Rows from block 4 of the encoder of a small image VAE, named by matrix and row number. Rows with one number belong to one neuron. Each number is 500 + 25 x the weight over its row's rms, rounded and kept within 0 to 999. All counts start at 0. Numbers have three digits each. After the name is the row's rms in percent of the matrix's.
After each neuron's rows are labels from the 100 images, of 14976, where the neuron reaches its highest value: "strongest on" is what is common among them. Only what is clearly more common there than usual is listed. The data: photos of plants, animals and fungi (iNaturalist).
# fc1: MLP up (encoder.blocks.4.mlp.fc1.weight, 512x128), inputs 0-127
# fc2: MLP down (encoder.blocks.4.mlp.fc2.weight, 128x512, transposed), outputs 0-127

fc1.261 109:516470512491491501513483490476499528538559483517490530500517485499505519497506493513518509538520548512480526522461495506496524497497504448504494528471511461472492486532508514504494491520435486517530471501495490494550488482496470496490507496512509496544488519478483442466496500503526511470501480508517511480486507519503486460470500422507451465411561476515447518489500513487507516498474
fc2.261 101:480502487466498533481525511498492506492528507479505511473500503527508510487476506551436514507538513510500485527495445487561472535489486524484468492534498474475500489473503447475499480463552542507443489506567539499465490477519507482476482490514488487486472475509501464512515490540578497516508497484512498518507505476521443511495515477528548498487504535472498504510533507496505521507512
strongest on: order Passeriformes

fc1.320 083:495479520483482496488509491497521540505473419494533465535510487549511511536468500523480467507516539491505464512530499469546520494501501509522498481514496481529456523503487500462528455538507506526474519491522492556507521527512521482479527496484499504487492501489481540501497548489471517497486514523539502485511455540510522479456514547549509529498493492477455462539470507536476518474493
fc2.320 090:507476511485524524490519540497461487482521475536466457468491522526510538511533521510499541513494498498490560493465454541477516465498488493518498479449529501489530484530543482528524536532471516497482508486465514471539475521543516514532467468517461492460508511502509514464535462500508481499533459476504530492470506497495549490514528471505513517502476500551487511478456514474495489507515
strongest on: phylum Tracheophyta; kingdom Plantae; class Magnoliopsida

fc1.366 073:548491506527504511504526480492530560444456465504494547495493490474474448487486509504508487530484453517477476506471487445516487458484511508522503502495454521501487513516536490512493516480487510525487522502505488536476461514477539476485552498474475486468474477478482557529506514467477493491528503485531552482530545537547502508523487503511483530480495504473489480524475522481511519528486
fc2.366 078:479510528514479477468532462470476516445495535503512494520488475507531465521543504473495501512520515495497467494476486482465523483455509517494480509555474516462482471501543533491539482512506503497418485471501511513459509439533528501492500487498509535515510453503497518490493502466517482465495497493521482512512428499487517516516548518512475532493491500516512538461536523529507503529502
strongest on: phylum Arthropoda; class Insecta

fc1.104 069:551502508448507541510513495513524487493536532492531521482457506478465457487486495549506532505498534497513492516487490520511459476523491489502490536508517492498519475455508497489511476480505528510523532543504493435499443499505517527518472469518530528483557528493506466514526490538516464507475462489518519495446531470471519549535485486530470515473512505518507509461501466498521477482506
fc2.104 064:535552492504508519499550522479504555498533494503492493465512540500531487491555518526521511560489480524489470512476498439511492482492540488533509491521541492519514510512501498534499520495475477484468491467471504489494475530562507485508491458502520486462557519536472495502513471496479506486546489529522531482479450491485533531503494500544538504475459502515513514472505501530489516495482
strongest on: class Aves

fc1.152 108:507474495472503483482472533476508483499500485522458500485495468502542511508466484514511474493489469494458506516514469512497481508529506503474566512479514512480532494491502561501571496491481500490540487507509545503530466540537488496504466483505533521512561523467509492499520471494458472484519467501486513472495462470504506466462541467525488513453493515503462457462544498481505501478535
fc2.152 105:473489521492546477519535497510499531528495466496491460508454523521482534505549491507481512455511548517489500491524500471441472480487504516493523518504504492475542508530481477523530477513499514466448521493531500470493504501528487486542508446516461508549489493526494509510494503503519508482506461526532530490503502531494511495449526477493556485528500482514470532494509507472492502502413
strongest on: order Passeriformes

fc1.306 055:535473500486494512490490519503505513547465495503531483507495454521453483494553492491488504508485518488492522547459459462496514490524512481506517491468502526431512520493514519510490487510467497535477515540517464453497443556520516485524527464474500512479485504492469500517505526517507496455447511467496480508444556470524492516433503515531498488491483482497489500508476487489489519518523
fc2.306 055:474501522512499506488421533500522481499429490508528500502451496497474533505499513489506522514504505543491474480497490415496529488512512520513498505540482485479480491468485537444501524519499485497454470519455452482515504489527487500505478545512508490503493529489533484502538522500530485512521437500520507480464487459527513502459495471481531520475493514518511479513492524481463502536498
strongest on: order Passeriformes

fc1.418 066:520480541509542493494465543477514509489487476485472510473528467508496466516503432465493502540556492531534515513533509505505519536539550513438487526520480478502487515498485484492526483518479546543533514521517524469440493500481512504518485471493527541489494502440502496529527484483480453507520509475474472484480516521497488556518481490489485495477506512517504505487502510505507457474478
fc2.418 069:468486511511472520514517486522509470526542487525481452494493485487523484473502507535504517492534569537502519527489521489520471464497506504518517559491504512497508522521492522501502487480450494489494485485467490542469479522505441504450509459526537497507508560527456474520472482528493490496495510497457505507497508497500482453467500507521549474541509467502495486528516451485452487473474
strongest on: phylum Arthropoda; class Insecta

fc1.155 157:490486522528514473538474490523503520541523462461514473502477524472536453500528508497500493469484516493468488511460509477516463510520513515490507514523514507444464488485535522486453476523428514468468485505477496530480497490495477498488480497511558503453495501505484503492473513511471501449510486515492486524461491481515510554529543503523478539493542486524508577477513503505515513520496
fc2.155 161:475524477495501493438539527481509434539483477481517466465517507498455502557487497534485505480499528495472513457539507529487473527476516511506514524522470482508501490498496512516557480470507503501431474478528550479453498466468487508538509506529506493521520493523491476506462508527528516495456479480541481514475490510511475490493515507518535505512508481485469533546513503489479520487529
strongest on: class Aves; phylum Chordata; order Passeriformes

fc1.177 088:477498454493519487521501458493501554518415507559470534480534545475538471453511497476497517510504509494499529490526505484494503480529463493476463511496496521525497487476520523486499494493512453501472477489512508513504515466501481430514500513489523491505477482497547510503492498496496458522514494529480462475487467549495489465481520510542499492585494518514504491479524505489516506527507
fc2.177 091:465483532502525505501491435477509484536497496509459495534504482488516526509505449478528506470463490493483480495485490490442502546557516531488514509492524498515496528532456502499478478494441535497552494535488524475485474500527488496452502491547522545478489504469452480496516471483502523428512522497500477502487494524497525522473540476473497497529522489482480490517526542506505500517493
strongest on: order Lepidoptera

fc1.145 090:552495486490496504547526504504472501550564496500503526510500485523498493508485486481540523528496536508505523493502490476525560514495481497501507503484479492496466492549520540477469483504446489478530462489527469506487518505500538501502506473526500505477515531505500488484482495536506525436542476520482491475517464482509508434461514464507476486493455446496455516512482496476451520477493
fc2.145 095:472509490473509497514504507503498502468492553504507483467514515478546454445485508556465522513500506538528456511475437499546488488455489514506495456513484462500511512474509481490518528478497482517491507505513535452503478460476515473477459484505492470503518487532534515488487538546531507501469506499535489539516516502469511535508494459499537516524515541471511523482531485506470466531521
strongest on: order Passeriformes

fc1.315 071:489474513509511510546520525522508522535491457503472538463509459511513505530487509522504519533485524490516479503513508495467539516486486508493537501565540531493504514473526485459493532442461508488475502522530496514488475504515503477527514514504491497484476532488513514479524482528501504483504511547505503467482507484512453473497530512552542547531537509458509446532451467486475472536487
fc2.315 080:453483559520452516491514485492481476459474478514513551503521485506466489506501488504503498533474535506529467495531508500510489544525486514477473481513474497516532488425525464517509489465494519478481495490483523516470508479481464501492513557508526524494529535490491501510488505462467468529449539486468518505458475532492464481514518532487479529521515527528499497564506471496514482506515
strongest on: order Lepidoptera

fc1.510 134:474462504473533506499513506518523484516540456524526528502511520490491514479504515511489544525518511480473498521537513495547490542507519497508508565468489434527493508524537503535494485501509486494509468504508522470481507495508447493535484490463492522484543512485489511546473512524520522478475458506509511490510437459490462504464480498506525474446517523479461455470517509498517482486543
fc2.510 094:546468520568491470520520503479512529493452507502496520506486505494506496476529501474476512502500436486496497499517523485475506482481475465504529459525462455512513527508512500501434521512512481513509529458509501518529479498516531478508505530455465505493519501503510564462553525472525503472530478506489503473530471508493505498512514515565509499465438496516500539472504529520476494508501
strongest on: order Passeriformes

fc1.477 157:507502506516488498471469469487483458450504486507507511493505474526498561510488536492486510482502507516540520437519511508502468479526496496536533465483496540480499521478513481491508504535542512503526513468486469521520533492539486528443534426435502525546512527516513498497489490483502502515518488517516515495509494526476495498520497515486564496442485472501504547469514515457512514492518
fc2.477 144:510520499496497471528528510508469496487512440518515476527560527483516520498521434486486491446514524525480450530491492503485513464502501496522505541518485456527464491498515530492525475525498501488495487465508501473469505485514497503480507489533502471502488462541470515518536513511537483485535543522535488504491517518467528517491545481517550507498478501529497536457470509459440520475517
strongest on: order Passeriformes

fc1.183 076:528498514479532501541466490539450455520548482533480510502510497478482479522521468494490496545550492482452541523496478483459524491486522488495489534472492520474476505515493527533484511504468480512509477542454508492503507474482478499493524506504464509517513509514490450523553498509578496499486522515492522516487541482500491488473496504470510459483511533522510483473474490507539521473563
fc2.183 083:472445539503483503505481495498482491487491527483480510431524491497458503497465494495510496507488515501524492496531522477532506504484496504508479475559495522526493488475497480469529507470505497528517516508504515476493530475534494518498510525509552530540494536467513464523519505528504446495488443486506490525490450510482492542557475514481603505523494481506485455480523483512493503518493
strongest on: phylum Chordata; class Aves; order Passeriformes