{"downsampling_factor": 4, "encoder_norm": "layernorm", "encoder_activation": "gelu", "encoder_patch_size": [4, 4], "encoder_width": 128, "decoder_norm": "batchnorm", "decoder_widths": [64, 64, 128], "decoder_block": "basic", "decoder_attention": false, "init": "kaiming_normal", "ema_decay": 0.999, "adamw_weight_decay_other_params": 0.01}
Rows from block 7 of the encoder, named by matrix and row number. Each number is 128 + 24 x the weight over its row's rms, rounded and kept within 0 to 255. All counts start at 0. Numbers have three digits each. After the name is the row's rms in percent of the matrix's.
# fc2: token-mixing MLP down (encoder.blocks.7.mixer.f.fc2.weight, 144x64), inputs 0-63
fc2.0 104:113162129171155165114115105121121104145154052143134103150129129150162105104127149148103119143123143134149142139088095133107110150107124143149118110105117130140138098140111082146122170125066148
fc2.1 104:117114120080109133135143109137185120152124145130141116111106139144143191132120162149146115161122144127121044133115162127098109137119119114141087101163129167132135153113136101136133123134175138
fc2.2 116:118089152143126118107110139096160089173121095133122151138128125124124108110109104144162175155134158130113114154116139117108123129132159137165134164142120138092136082113072109136182142099117087
fc2.3 113:128152076189113121112135167132124098154128136114128122087130124134121142187142149119078132109135130137122140137130116127152094132082170141119078104087131088124116110167135103123099121146140115
fc2.4 110:102135183108126084129128128128085118155144103133126114112171127138137119139130098117118100145130122145093168139144147136098124122131107176068144176087133123102128139162144163115133112144079118
fc2.5 111:164118159149116112082191150108132112106124146157124152146112129109135117157099168147173149102119131117141142153154129149091107127115095126136111113125149142083137162098079110125118109102087125
fc2.6 115:168116139105125116147167138147132124139130121107167088129106150108136185155120126136177142113139133123104088117088137144083134113137130084105147114128121134182109111163185100138147133133146120
fc2.7 093:127132066137140097149102080135080086098122100140138137122148115137140143148140167152137179159110110142110167110098133118091150105094165145126131143124092131114113135117094120122136118164101132
fc2.8 134:163115147144148157135119116150193097123126150124110142155081139131116155102200093125108133111130114131154136148133129111111127132149115087150120179094111154154133161130123166124101122131130091
fc2.9 098:151156130082119119100109131130128124115127107139111148127093132104118155091111066108146130131134108124104119159148109121137094145176117142067090141193162138133145114108157153142132136150154120
fc2.10 130:093115118106174142106096157105163133124129119140148112119128149138129139162163121118156127135141104135118109129129177139129177128164107142068131082114149149202131162115120141141118143097123130
fc2.11 108:145090138131108132131184097113086135084152164126168133161109132151160100124132108166096135104112152147172139131120106125143097132074130124133174169117132124094155142132126134146150145133107135
fc2.12 107:105116141138101136157134179139119163130117103138122082121125116144117121166111124119118121131123138141135161107139141137121083132079102103108093160132153118060117184162139157138140119107169102
fc2.13 119:106096140105181136127172142148153087165121106137124103077138127093124145152117163124152128131127134138141127114134141115108083125140120140119156138092133154085134123096137164127190101161110101
fc2.14 116:137108179096104119065136164169153111144119140134129136087156114105096096100102124136135111144128143113121129123100132114108186119090130109079112127101128132091126126127130128136168104120171117
fc2.15 106:100201141126123116130156131155139104154134074138114144126095109127115132182173168127095139104127121131143123131095125115084108126140125167111119127110106139106121150132146108159142157115076151
fc2.16 099:133148119142131168117106121138122101100134098127104141141107127144127119149102121136115129175140109137088110098162161155099104133117135105142092153148114145161131102148120109110177101081161057
fc2.17 083:207103128122143137143151130150150099138105134132108159130146111111104117149157079154133099086146129110106098114129126127125137118134111149118103142112139140178141121135137061130174104132088109
fc2.18 098:096108117146128078110118073110144068139117126124120153140139135111129110095137124126114115074140164134152142114147112128115129130164123129120149097106156077177138072156108125151146119142149126
fc2.19 097:112118132129144173173101169121129064109137141124120109147149137149131169130147093117104165110137118147131124122138117131124095126132139157126102109150132164124139188152086105115147127117081177
fc2.20 091:153076095104105151072128122112199129131136117122121145133131131122113114108131151123106166088123139121110124160157100126096190144110136145093099113156137147152117120120114133106131115102089146
fc2.21 113:091126124144154136131192135141119100116123171132113113135103134102112128117106133098152127121140126115162128154117134119109175138146122054108126124113138151106117170149144119114165128173069105
fc2.22 096:124089136128102173113108134126101115099132135128119148147146127121159136125107129128168088144156146131133122138168140131082108129124158128077142135134129114168119158117093128129100123119156223
fc2.23 112:167163065118124142125147144128144139139118137120140115110088140136130182080173140144131140126120134121112077142109114136109129132174134099144082104121111095102108160150095090137145134106107109
fc2.24 112:096143139177109104107132149127156129161121153119131085112131140114139134101129129114129135171133135146107110117116107134096119123085142142128128150127142184154144058106100157132166145184096117
fc2.25 099:149112153080110135159153155143162131133132118110133119130129132112151125141135164138155113126148109135077110107087174128127113111120129127094071161098146143105161091081091158124115163124115157
fc2.26 090:120148168140157141107128106145144084182127066108144116111122108112114133136159100119132124068107107115115171125096107104108126118114110113112121116147175172157142145120135108124161119120103099
fc2.27 099:129091125178154133147084144144078097115138114134111140161137143155113146148150136115121100179121110116111088122149100160080130154117106132183105129105144119113128101162116125128122080140147118
fc2.28 110:118077129110137176111128135138118101184129123123105122163139130142125150129077130107138204083121113136127115125128176121095148134116127153139093131100105102131136085145108122104092119129126146
fc2.29 092:138138145142119088113134141140087105163105093128120118121091125134127159162166121112141120114106119108107088099124135103069099142099169130153164126146101141092147119123094093116114086107166124
fc2.30 103:126155141124156115127108198135110080103123099113141138152099126123152112149101088116131152132103119132095132114148122110088169134104137126095128128124162141114147106099187152135096112152081131
fc2.31 098:156098153109126125095150075106136078115133160108143144122143130158107123189109103128125168081094143119105110133119155121090124122114137118089096151129148160136124147155141111129099084142148130
fc2.32 089:130094122121084116096110132122145111118134134137127087102118117146117096099157089136109095137117145109136119137129140150109081119163137117094169115108146084084140161141130089121067123102095151
fc2.33 088:103120093093108123120153105132116074047135105169135142155109118096136142122123133114152144110136135109106140109078136163102101121117148134068146125136124137129144143144107106099150149137146157
fc2.34 106:151102120138164147136142125139133167097123139130100151088140126112136151191185067108145150120132156112139092105142107149113148142119126167101115126124101088104118129142092150126090126148151115
fc2.35 103:123124144115108174113114091129160120097123100112120157138143143133139079107080126149116112134134152125114138122173105132113145145098129115081100127091108166142136126108136213132114105125139100
fc2.36 101:110115112099140104097180100112160130132130100125127120094170136135141098113105135143122159162137123115087112140181133153113149145136161149063118132097109143089117126157099090123144122120136164
fc2.37 093:136100103111140148142144121133143063131174096103158127108141155133148102103163139138127125146121111124117125141126152137089077116133164123131115113183089148118140133100064117106141123165147116
fc2.38 117:082135143125142140107132106142132093148152174113138133118089129119138082138120146119135079141101118117153089133116122144125113114096113086109120086157145098132121160125108158137093168124181086
fc2.39 074:155112132138101171101112152135115106146129112106138088106154154121153113092127145132113146136102095145104125141124115146066070118135111132126137127168175145130111122164102123099090107081102128
fc2.40 100:121150153139134096134182100100116116118115127134134115121082160137130140190110127122123109141117119128092130129109151111081102133167157139159088131147135129158108052135126137118146109084125129
fc2.41 114:158135112123127117147092171145138080134136115129151112144194139134142091163099119108147097112115152125119096140129139123094163115146152141106144099114122118156125117175124068127097174123143116
fc2.42 098:157137131092121135124140096126131113155131142138164128138179111138135128154156056115145136111114136126130126137130124111057114129119126128188116119120129105144123095155098090126177126168164125
fc2.43 097:156115102154124055086110151104138117116118163120126129168131134113133149084084152151155085142126125134132149139107127117097093102173094148119140157153127084163125127131160140130120113129115113
fc2.44 088:126104145083192172172125131116115087097111099097131151106097152129124132124144130151124119073116100105118129138131132127101169105074116147105131132134133130114135106126124122144093073133119149
fc2.45 101:186152106115085133120134100106131097135137147152130138130088105127131136081107069115140089079126126134112083116137136140124163125147147149131073092098121125110133111125136166151114124149147112
fc2.46 087:116132149073092120116120117127117119121151155165119137154136122125138146120105088133157145143127121158167111104127131127074116146037121113106138127127126126121157149070112111152145119140088137
fc2.47 089:097124091099090116096132128173083121147137146125129129114083151134102159134144091128117125162123139132106129119137169094136143167142121143095099140101132112132139153105099090143115157184100163
fc2.48 096:109102212094157160125129139145099097127133145145132137107191131142127144133099113127118112152111131099139113122100126115110097117128145112123137106150110129135097191148115126116092138125134072
fc2.49 100:105111113174143147089132120114152136171150080147148077126127105138114131129136123132120136128119147098120116132092153129101150128165147148106094118154090150134110114093115097128121066081125166
fc2.50 097:106143132079137121103142111141119111156133099127137136093091096100129123141093158134131106121144146145139116133109173139111153111163118117143071120097109134094119096155156194136115164101121165
fc2.51 085:126122113161100125123133144146110100161116119135110135155136133100120103115096113129102153112137155151100198121142134124027130106155128127101138111135139127131124138138092103111145127121163083
fc2.52 104:107093140173145107134099156117170093131131142135114147121184152127110138137111120142129100138130148102132064130120131115091142106157139160126107145120147091096110123063160109137143145109154111
fc2.53 097:118141142139107078076127082115089073122166110157133175144111112122102163100112110135111130128140124124138138127169138145120112112120155127130139154104150117142100164180136155113146096100109122
fc2.54 095:075132153121109111104134160140136113119124128140146090131102128104102087110121121148130110103119125135102152133129126172050127125132125134151109145156110097161120158170156132124107140145089067
fc2.55 095:128138095114168113152141113153134048132118141128116155124129152096123105140142078120128135080118110151142112142149123139104137154121130162137140154138126118104110061162112086124092152134140106
fc2.56 098:107123119089088167186123104125095085125116124105102092121128166141146138140126138134146148153168132138102102136156106113092139134123123183096095113121134101170115104150128124125117157114163099
fc2.57 077:144146137083109131128112102108163112105161149137105143111160108144167114169099070130126123101153120142145133136111102094086111108085131115138121134098141160164117145095117118138103104181115106
fc2.58 091:159116111170115174101140126116124138110140106147151117093108094132117052155122093127122112148132121135126107140125125093121160114150136120099095137183159095109139153136076118123118117166118143
fc2.59 105:140134089080117142146156165098095125089123160134137127101156129145115130095107087154133079089146112150136133136097133110115145118146145148090148132142129151148140131108108178142136149068101128
fc2.60 114:133129095141162149138104119157128129153143151146128144097144115149134107127109148145133120157148136141182185136104119103112148154139121108091045093149155102132144109118155097141157121155135103
fc2.61 103:122130165099132164092128140146126097117132133152153095120122138148096106106101142111107142151156141144123162122157111115106095125198113128129089099142138134131123140139087085125123113119134053
fc2.62 100:116087073175119097129139078136172117132096096147163143104090142130116074111108101102117134132127154163104092133110162133108120136123138153145094158155118126124140165131125137121113122126101138
fc2.63 100:102147135164112126092126114121157133127082111124130116106141130103142071132121107117142120157141145128144126108195186123088119142168126133166118074110124121119141096136116183135132134147115105
fc2.64 088:076120151131110106135094138108118125102146104102089137157146124122114180124101143138130090141114135100137155126116138107060181134118129147163103134114148117124149125144099122141063102132124153
fc2.65 108:189155124107129137140112145097122106147159146127115082116127114147094130097102120137131169111137123108167138130148079139065125112162117145165149153101147104115141089163145130131113121111160140
fc2.66 098:137108135124109139151168062130128116173134119158129098153159103126108102140067105127135159152126114172123098124144145138105120143141129103134107120078124107116114101127121142114059152124140121
fc2.67 091:102134091134115115153112145146135071097104133139152113118094146109101166126113119094139093110117125133126115121104121099107104154104119114139137137160105118178103131093169132132064161146150090
fc2.68 095:113149166135141161100156153126134127101114081111119093096150148149125105099186061116135084142131146093160153106118135105109119126108145116155132128137138088133118123142140077130151116112147142
fc2.69 085:119112118128096111125130132160109130061117158110110119090108123156158115117116093144108090127128146092131128140132112126075141120128135144115103126132160164134127135100173083106054141132120151
fc2.70 108:109132041139117102120134175135099133106135141139116099110136126144141160124165075149133119165132127125123122149169104137113159131098121113136127126147145115161118133145074182120127093127110137
fc2.71 103:182132121123104146124157112122177141101118119140155156118108129137121102136105100137141125151137120148172131151132149146135106137073123111103160103144136127088134096083087123115070108154152163
fc2.72 088:115116146115124113142098113162150120069146070098131094141135130122111154148123146116128109086138109132128106107137144122155097132128130077141123113121164177146125139127079112123126195099118147
fc2.73 099:104078140140164098140156159103128132092144111101104145062137125133116106124080093117121168098106120145127148138143159132121106131146128109143074102162136121111165146154113154125125140123132164
fc2.74 093:121154117138114192078123145144101104107090128127121179090128119157137125162111144122112094155104107163098162139144104145083120137124141081156142102122112117115135148144143134137155132102090137
fc2.75 096:109043127138134128154129077144101127129104101105140112108136119112145111146082132116127106140100117115147121119115119151112167140152135113124160132168106105091120158161172112149144137102082140
fc2.76 111:087146132140158097106120112135117140136148154102121134130164138129149106136120067109141170124108123094152121103118120126103056133115116139106140135098093170117130130123124105137083185126136092
fc2.77 098:115110132180081148147119130138138099150166143106110117110107153166158127096136159116150078135140129137081134147182131119114129129106089111161135158096107107125150138129128132117093172129121092
fc2.78 084:103113092158119105131114174094135098112118130118144122090089106140126128108090098110118114110131128153107176150127137099092129126145093159147128082083113131122125157155143144132121129132109058
fc2.79 103:170126107123127114140151092096134108106098154145152121134169118121111104093174106120127108113133114122109127136116113114075200122164142150128140156075107094161121151109149111144106137136147147
fc2.80 084:133124090147111099108133129114153106115099113112149100123110154128117130145097137136134104064111142091153130119173157127105121143113128153131108129173119126101163106090171116138061132155122094
fc2.81 094:145156110130102107141095118131118104097136171124122132136111146143138179086090100140135144162115151097136091092089112143119087135144127138086156116138132137099135089126094172112105148134085112
fc2.82 095:135144105092139159132135087160141142107131111152112144088117132094136098114097077147140136082097117118115145147114168131103113170173113131156120144142140114135125092073115170112123137149099142
fc2.83 105:128117131134126168141144150116071129188110144147129149106129148105118104154150095111094092141137127120128078141118106152113142157148119129125108133082131153147117180107123133130151114193129097
fc2.84 089:090092127158147109125195106108145092101137139112126139059118130103143140075116140128124196154131131128139155122113133151111124129133134139129168132119119121113142153169129137147130082119146109
fc2.85 096:107128144149123138121151104109163144072133097120117166117174123131115147118100094140135112165102129138075115131073134137115162096153138142130092102122093098097139173153142120123110101138117100
fc2.86 084:085142140111156134142106173110131146080160095130132106090118122157140147120074145144133120147137103124191149120174135143103096110098146099108127105100134110123121130119111122142168108097103150
fc2.87 100:097139103118176127121126112174093109119132116113143133133103114117112139091142152119121182142098099098118094124130111133122112100115150142157081117078138154111100167106156095124086136105136093
fc2.88 108:173069125148146107141090149149142074072143126140143113115112145125156128133075136111098124166116129112172115114161148135103145127105136100116130134085144112128125138119107116138088156137095129
fc2.89 096:166152110188135101112161113128153123125124151139118094109133150136146162119075108107089156121140136140105160110156114102137148095133143143107135111066119135132125173119102123098107090113097126
fc2.90 100:155129096106100071164125140153149115113112078116129146117152150110128172117157153132113120104118125146124142144141142118063106100148146174132142156140137133135125134055140107119100129121105125
fc2.91 089:108144135109074100164107126127162123106126145119136058130118115097111173090098086123107142153128133118144125144139122151113107102118121142125130119159140113102121140174140191137126139135166095
fc2.92 097:145105151130169116135115096087167111109150091129141104116080126124120099140097090125132122176137130122103132110154119145124114115057120149119100120137119105125147140104087124142095127176088119
fc2.93 083:098175077098121120154141183126123083134137142136130139107107131122118122112149156137129106153127111122109135099115127123102100128129096097085145128179101139150145091129068118116092089131130148
fc2.94 076:100090140160132132149118127119118099104109142127110108084148127141131110157098093117113110135134125119123115097139144122091105132163138120072071124102119135153108089116152133146114062096145170
fc2.95 092:114132127107125131108071128151123118114135117119104127133116120139148098101104116132124164150148159136104138146091111123126120129069126138114159144207122156129125063142129129146145112120062135
fc2.96 101:118110099105139136153105131153068165071111145173122170087147153122141133139115141135116141135137116127151106126122125137072110117149130082137080109118096118136123136113117145138166109095104100
fc2.97 098:144081138163129146153109106127128136145130107156118101049181134127147099109097096136118120096143156109123145130148117120143118107116107098120159078156101117121132165128157081130130132116103132
fc2.98 089:132099129118179134106121100128110135118146146111157133095112125117118140168149103122146119143137119119113163126131133093121091096112104132109137089144116099130092134112143093122107219173160145
fc2.99 113:135142105157149105128109123132157134112168097132151125059123145115124154137069126150122098131154117144132124116121135119119095134124138119118133162127160134113127117179079112123080085122080089
fc2.100 087:130103123100098148119118133097137145107137135145144097107150112126096149124100112133126139114124128145071141100106124131110096134070139200101132139102136075110130150153164136123126154090138084
fc2.101 089:148142126128140097163124192088148118076091109139125080104160153135126143136080125129136132174117133141116079107159126127101154110131149094170124143104119124152147134094136122110107144118118115
fc2.102 092:126119080117136115131094087116100112128125140121100076130107144123103160124167141127140129118127130118098138128133115125119145133119148138168152155081133107054099150149115114130130085149181088
fc2.103 093:136154102168136106118081106144165109101167153107113113102126130112124159085118161129136115149125139132147129138167116158104070138140128150097119140079164110109093143124106143128086148137093128
fc2.104 100:146125116186121098159128090130122101106144146121113091072145079097117124132124137118118168125112133147116105120063085142118137114145121131107110104119131133116112105131167132105080117089143151
fc2.105 101:086163095102093163113129122137082113142117120117123091098107097138140106133150097137126149153159117164141134119144141107104131130102119111142160154127124140119118081056183128143120104097132124
fc2.106 098:139119116192128138138141055132131133128117132103115157099097114141124147133119119145147112142161103149130099124103147099108141108141132112084134124136128149133121155048126135150104102153083102
fc2.107 096:163143109140115114056136172111059114108121123106123123102150116141111116173158102136150144158155127115147119125133127132167119112185125150134126097145139124099126142075121132130114104140149122
fc2.108 103:114158149145152153144117111146132174093118132142100115104098127150135176102094125134117161106124116121101120111171080144108130150137137160091136148108126074081124109143106139119136132131148188
fc2.109 088:083135104108129117092171111129140082092111134142133143106153127137129144197126118114131125099137122122109135145125146121168184140141144089163091147157118134149136147104171123126092141142149096
fc2.110 104:108131132084163092160132176122101139091137099111141144088135137124129087081086132117154141135151148135132142134086138111144105154105118082124105173082126131142134126146103124105112095122156120
fc2.111 091:102133156147111109142127159124114098121123134095128101115112122108088143088156080114118182093119152120100087087125100133136136103090124148084088093143124101102121131151158103116145123148101125
fc2.112 111:147099121119141129106067122144178133092122142145132131090118127128111152147123121128128046155118131148093121123121137149125134126101109139159149113046114162145142139125146116133116126114125164
fc2.113 086:133103116062137147138109117087134130147088111133137129123086090135121122103145135123135164125142127118099114134173101132103134163152130088120106164157087152102127160150113076136087114116117109
fc2.114 108:118154097101138086152095110115134107123107140131128076080116130149143115124145151150157121122134101092098143135129123142100150155131126111097120176125122078106109105100106197152091139119128119
fc2.115 107:145136130134082061171127089107087106131121108129136133127104123134154117147139107141157176166123139107076151140158126114095147134096111129112112134106144103159107153067122117113127144138136122
fc2.116 095:119129088064076107108130139138143092093124157133120113127175116127124162117153129124116111108121142137117135142186127128144148124177128091120121119133146151126126121119118107093144103076112071
fc2.117 091:119116178157141138133116094138127117115094142136130129135122113130105117157133163140099142110132118151098089115059138087133066139154146113158090130135127095129109142077110115123104101149120166
fc2.118 102:122186175117146110146107119137064117126121129142147124105137135129111113091163134147121140173132112119095141112168144110147070137116136166103133109151135150149132102128117098138126075116160155
fc2.119 106:132147171124129122150105110172116123155130134117134145117087147140119146155105111150129132065130132117088078131129121126112126151133104055145164106147113154147151085108128160119099088118115123
fc2.120 098:127099132144115139120123082114115113123151153114118149091141107144134133112123091141147081095109135151129206144135139134126135147122131125175098064144141120130145062140145123132103141140145161
fc2.121 116:152108135073115137147076099111111136111111092107151151069121091145134077131092118115135137139140131114138101128136133143141105159153145131115114093190153083116137110158120115111137136103133138
fc2.122 102:095113093125152154110094141128145120153120093105125130069101122112133181137096080107121106129135133120122105142122118128128170136127140137162153183115140085093135154104133077142122147125098134
fc2.123 108:122103139136137090107117156136110110088121128132084149094139151126142137133126148137128138057105153154113118154146133129105159124062122091146166121124106145131142083136082122142104158093141123
fc2.124 081:134138124086126082117125099159122131148110099130112079082144124139128157123072115120135095123092148151128140130156099142128139116130115122164093119128103195089120122128135120138104085127150085
fc2.125 094:163124123100140091132092116151107161082110110125150067108135102133124132156187103130113082102126104115094095131123136155117074145122120170131140114096115114141125152115143167142130129138129139
fc2.126 109:183136121101094108151132148132122080119127144132145093089090118110153134121082162126104165100153123103127118139103113096135144130132110181137145137110115144180134157075101106127120140131117122
fc2.127 102:147155150122105131166149127129145086106109123136118106129102126139142116123129147134114084132127131099091145129127170111157171107158111120103118128122128161029145118077120137118131106120162126
fc2.128 115:081161134095168137114081162123143181148117153141131121123116141140114131090154149110116139110122122112105111132118105137073106116120107137128140135195117117133127173095103148112090107128119163
fc2.129 090:147148167167130120142077092098090089117124141131123103117113144137112153149136112132104152181139122128124119116111110130115166118110166077098147133122118097139131084091156158130150087132109101
fc2.130 099:138105166130143119123102138135090114145131140132139158115064150118134114173072105130096119102132141124103121133119113133126136150165134179120133081130121183099146097110112171133103106145146147
fc2.131 121:090156080085095115149095097107112122111135174147133099137125128114126079121154138125115108152111141117180164127108129137125128139132100104131082172161132097152120117143121114116117080140121158
fc2.132 103:085146135125136111151150144115047161160145105121148162112126149140131129124118119156128152080135149149099098137104162119119139148121128103164124181116113103156148121127119105157141104160143091
fc2.133 103:145120096128147147057127131132139105095145089126165154090106113131161130126098120148140081084147135144137107145144083128150167152127130138132156132134129113132159086162127131148122161144133172
fc2.134 095:094104134128100118183086126140140135105126164130150073126107134124146131116179105139096114096139127111143157145135121128132115119119151151169102114145136153130151108107153153150090084107181155
fc2.135 098:165143141082191110135136124121125148179134116141098148138148155138143058123106138152111087120126130147079146136142142135146118109124124138134136123188116137164134133169145111142112147136096111
fc2.136 091:108152139128104135109109149102127112113150144119122114117055148149138120127103077123150139073098139171095088115113148143158177122108130153136105149117154130098124106126120086129113153158133156
fc2.137 108:124060089065139117118123154120134095136159120102166126111102120125142130121145161137139095134141113152080155138114096142153181155137136099108160149097140126102147121144124160138119137152141106
fc2.138 098:097154176120098098141080118146181161131150085127145134145155118102136125124149134150121097110147130145150095125128152108071161132109132120161090124144135149099153179133125122138143123092108132
fc2.139 112:142115141101200126144126135135136136138139185164117106085115133137141130123136137131115162092132150133064108126161115105132122136128121108156136130096122100121154125100104129125092118084070154
fc2.140 113:108139129102071077132095101141112084133130114118122117150091123153116127125120145127146103149143137138111160130099117164160103128150108084111119129090117166154137099105123124135153118138199152
fc2.141 096:161178113095097119151113099150093142092150164117127121101155122141116077159155110116168144113136121130138136134155146161106160122135140163181119140180134088110121142124126106155118122152146123
fc2.142 103:114126177112161077169136146140098114143141076122121129156087124140174119140146106139128088098130140138115112142116143124141155138113151097145120097159153136134141136111087114158079085119100141
fc2.143 113:145141148185133189096121132105117132140146147151125147134150127143187160122129139151144141148137165147096093142141136140127088151148127136121186092104139139145156126080151111159144123118148132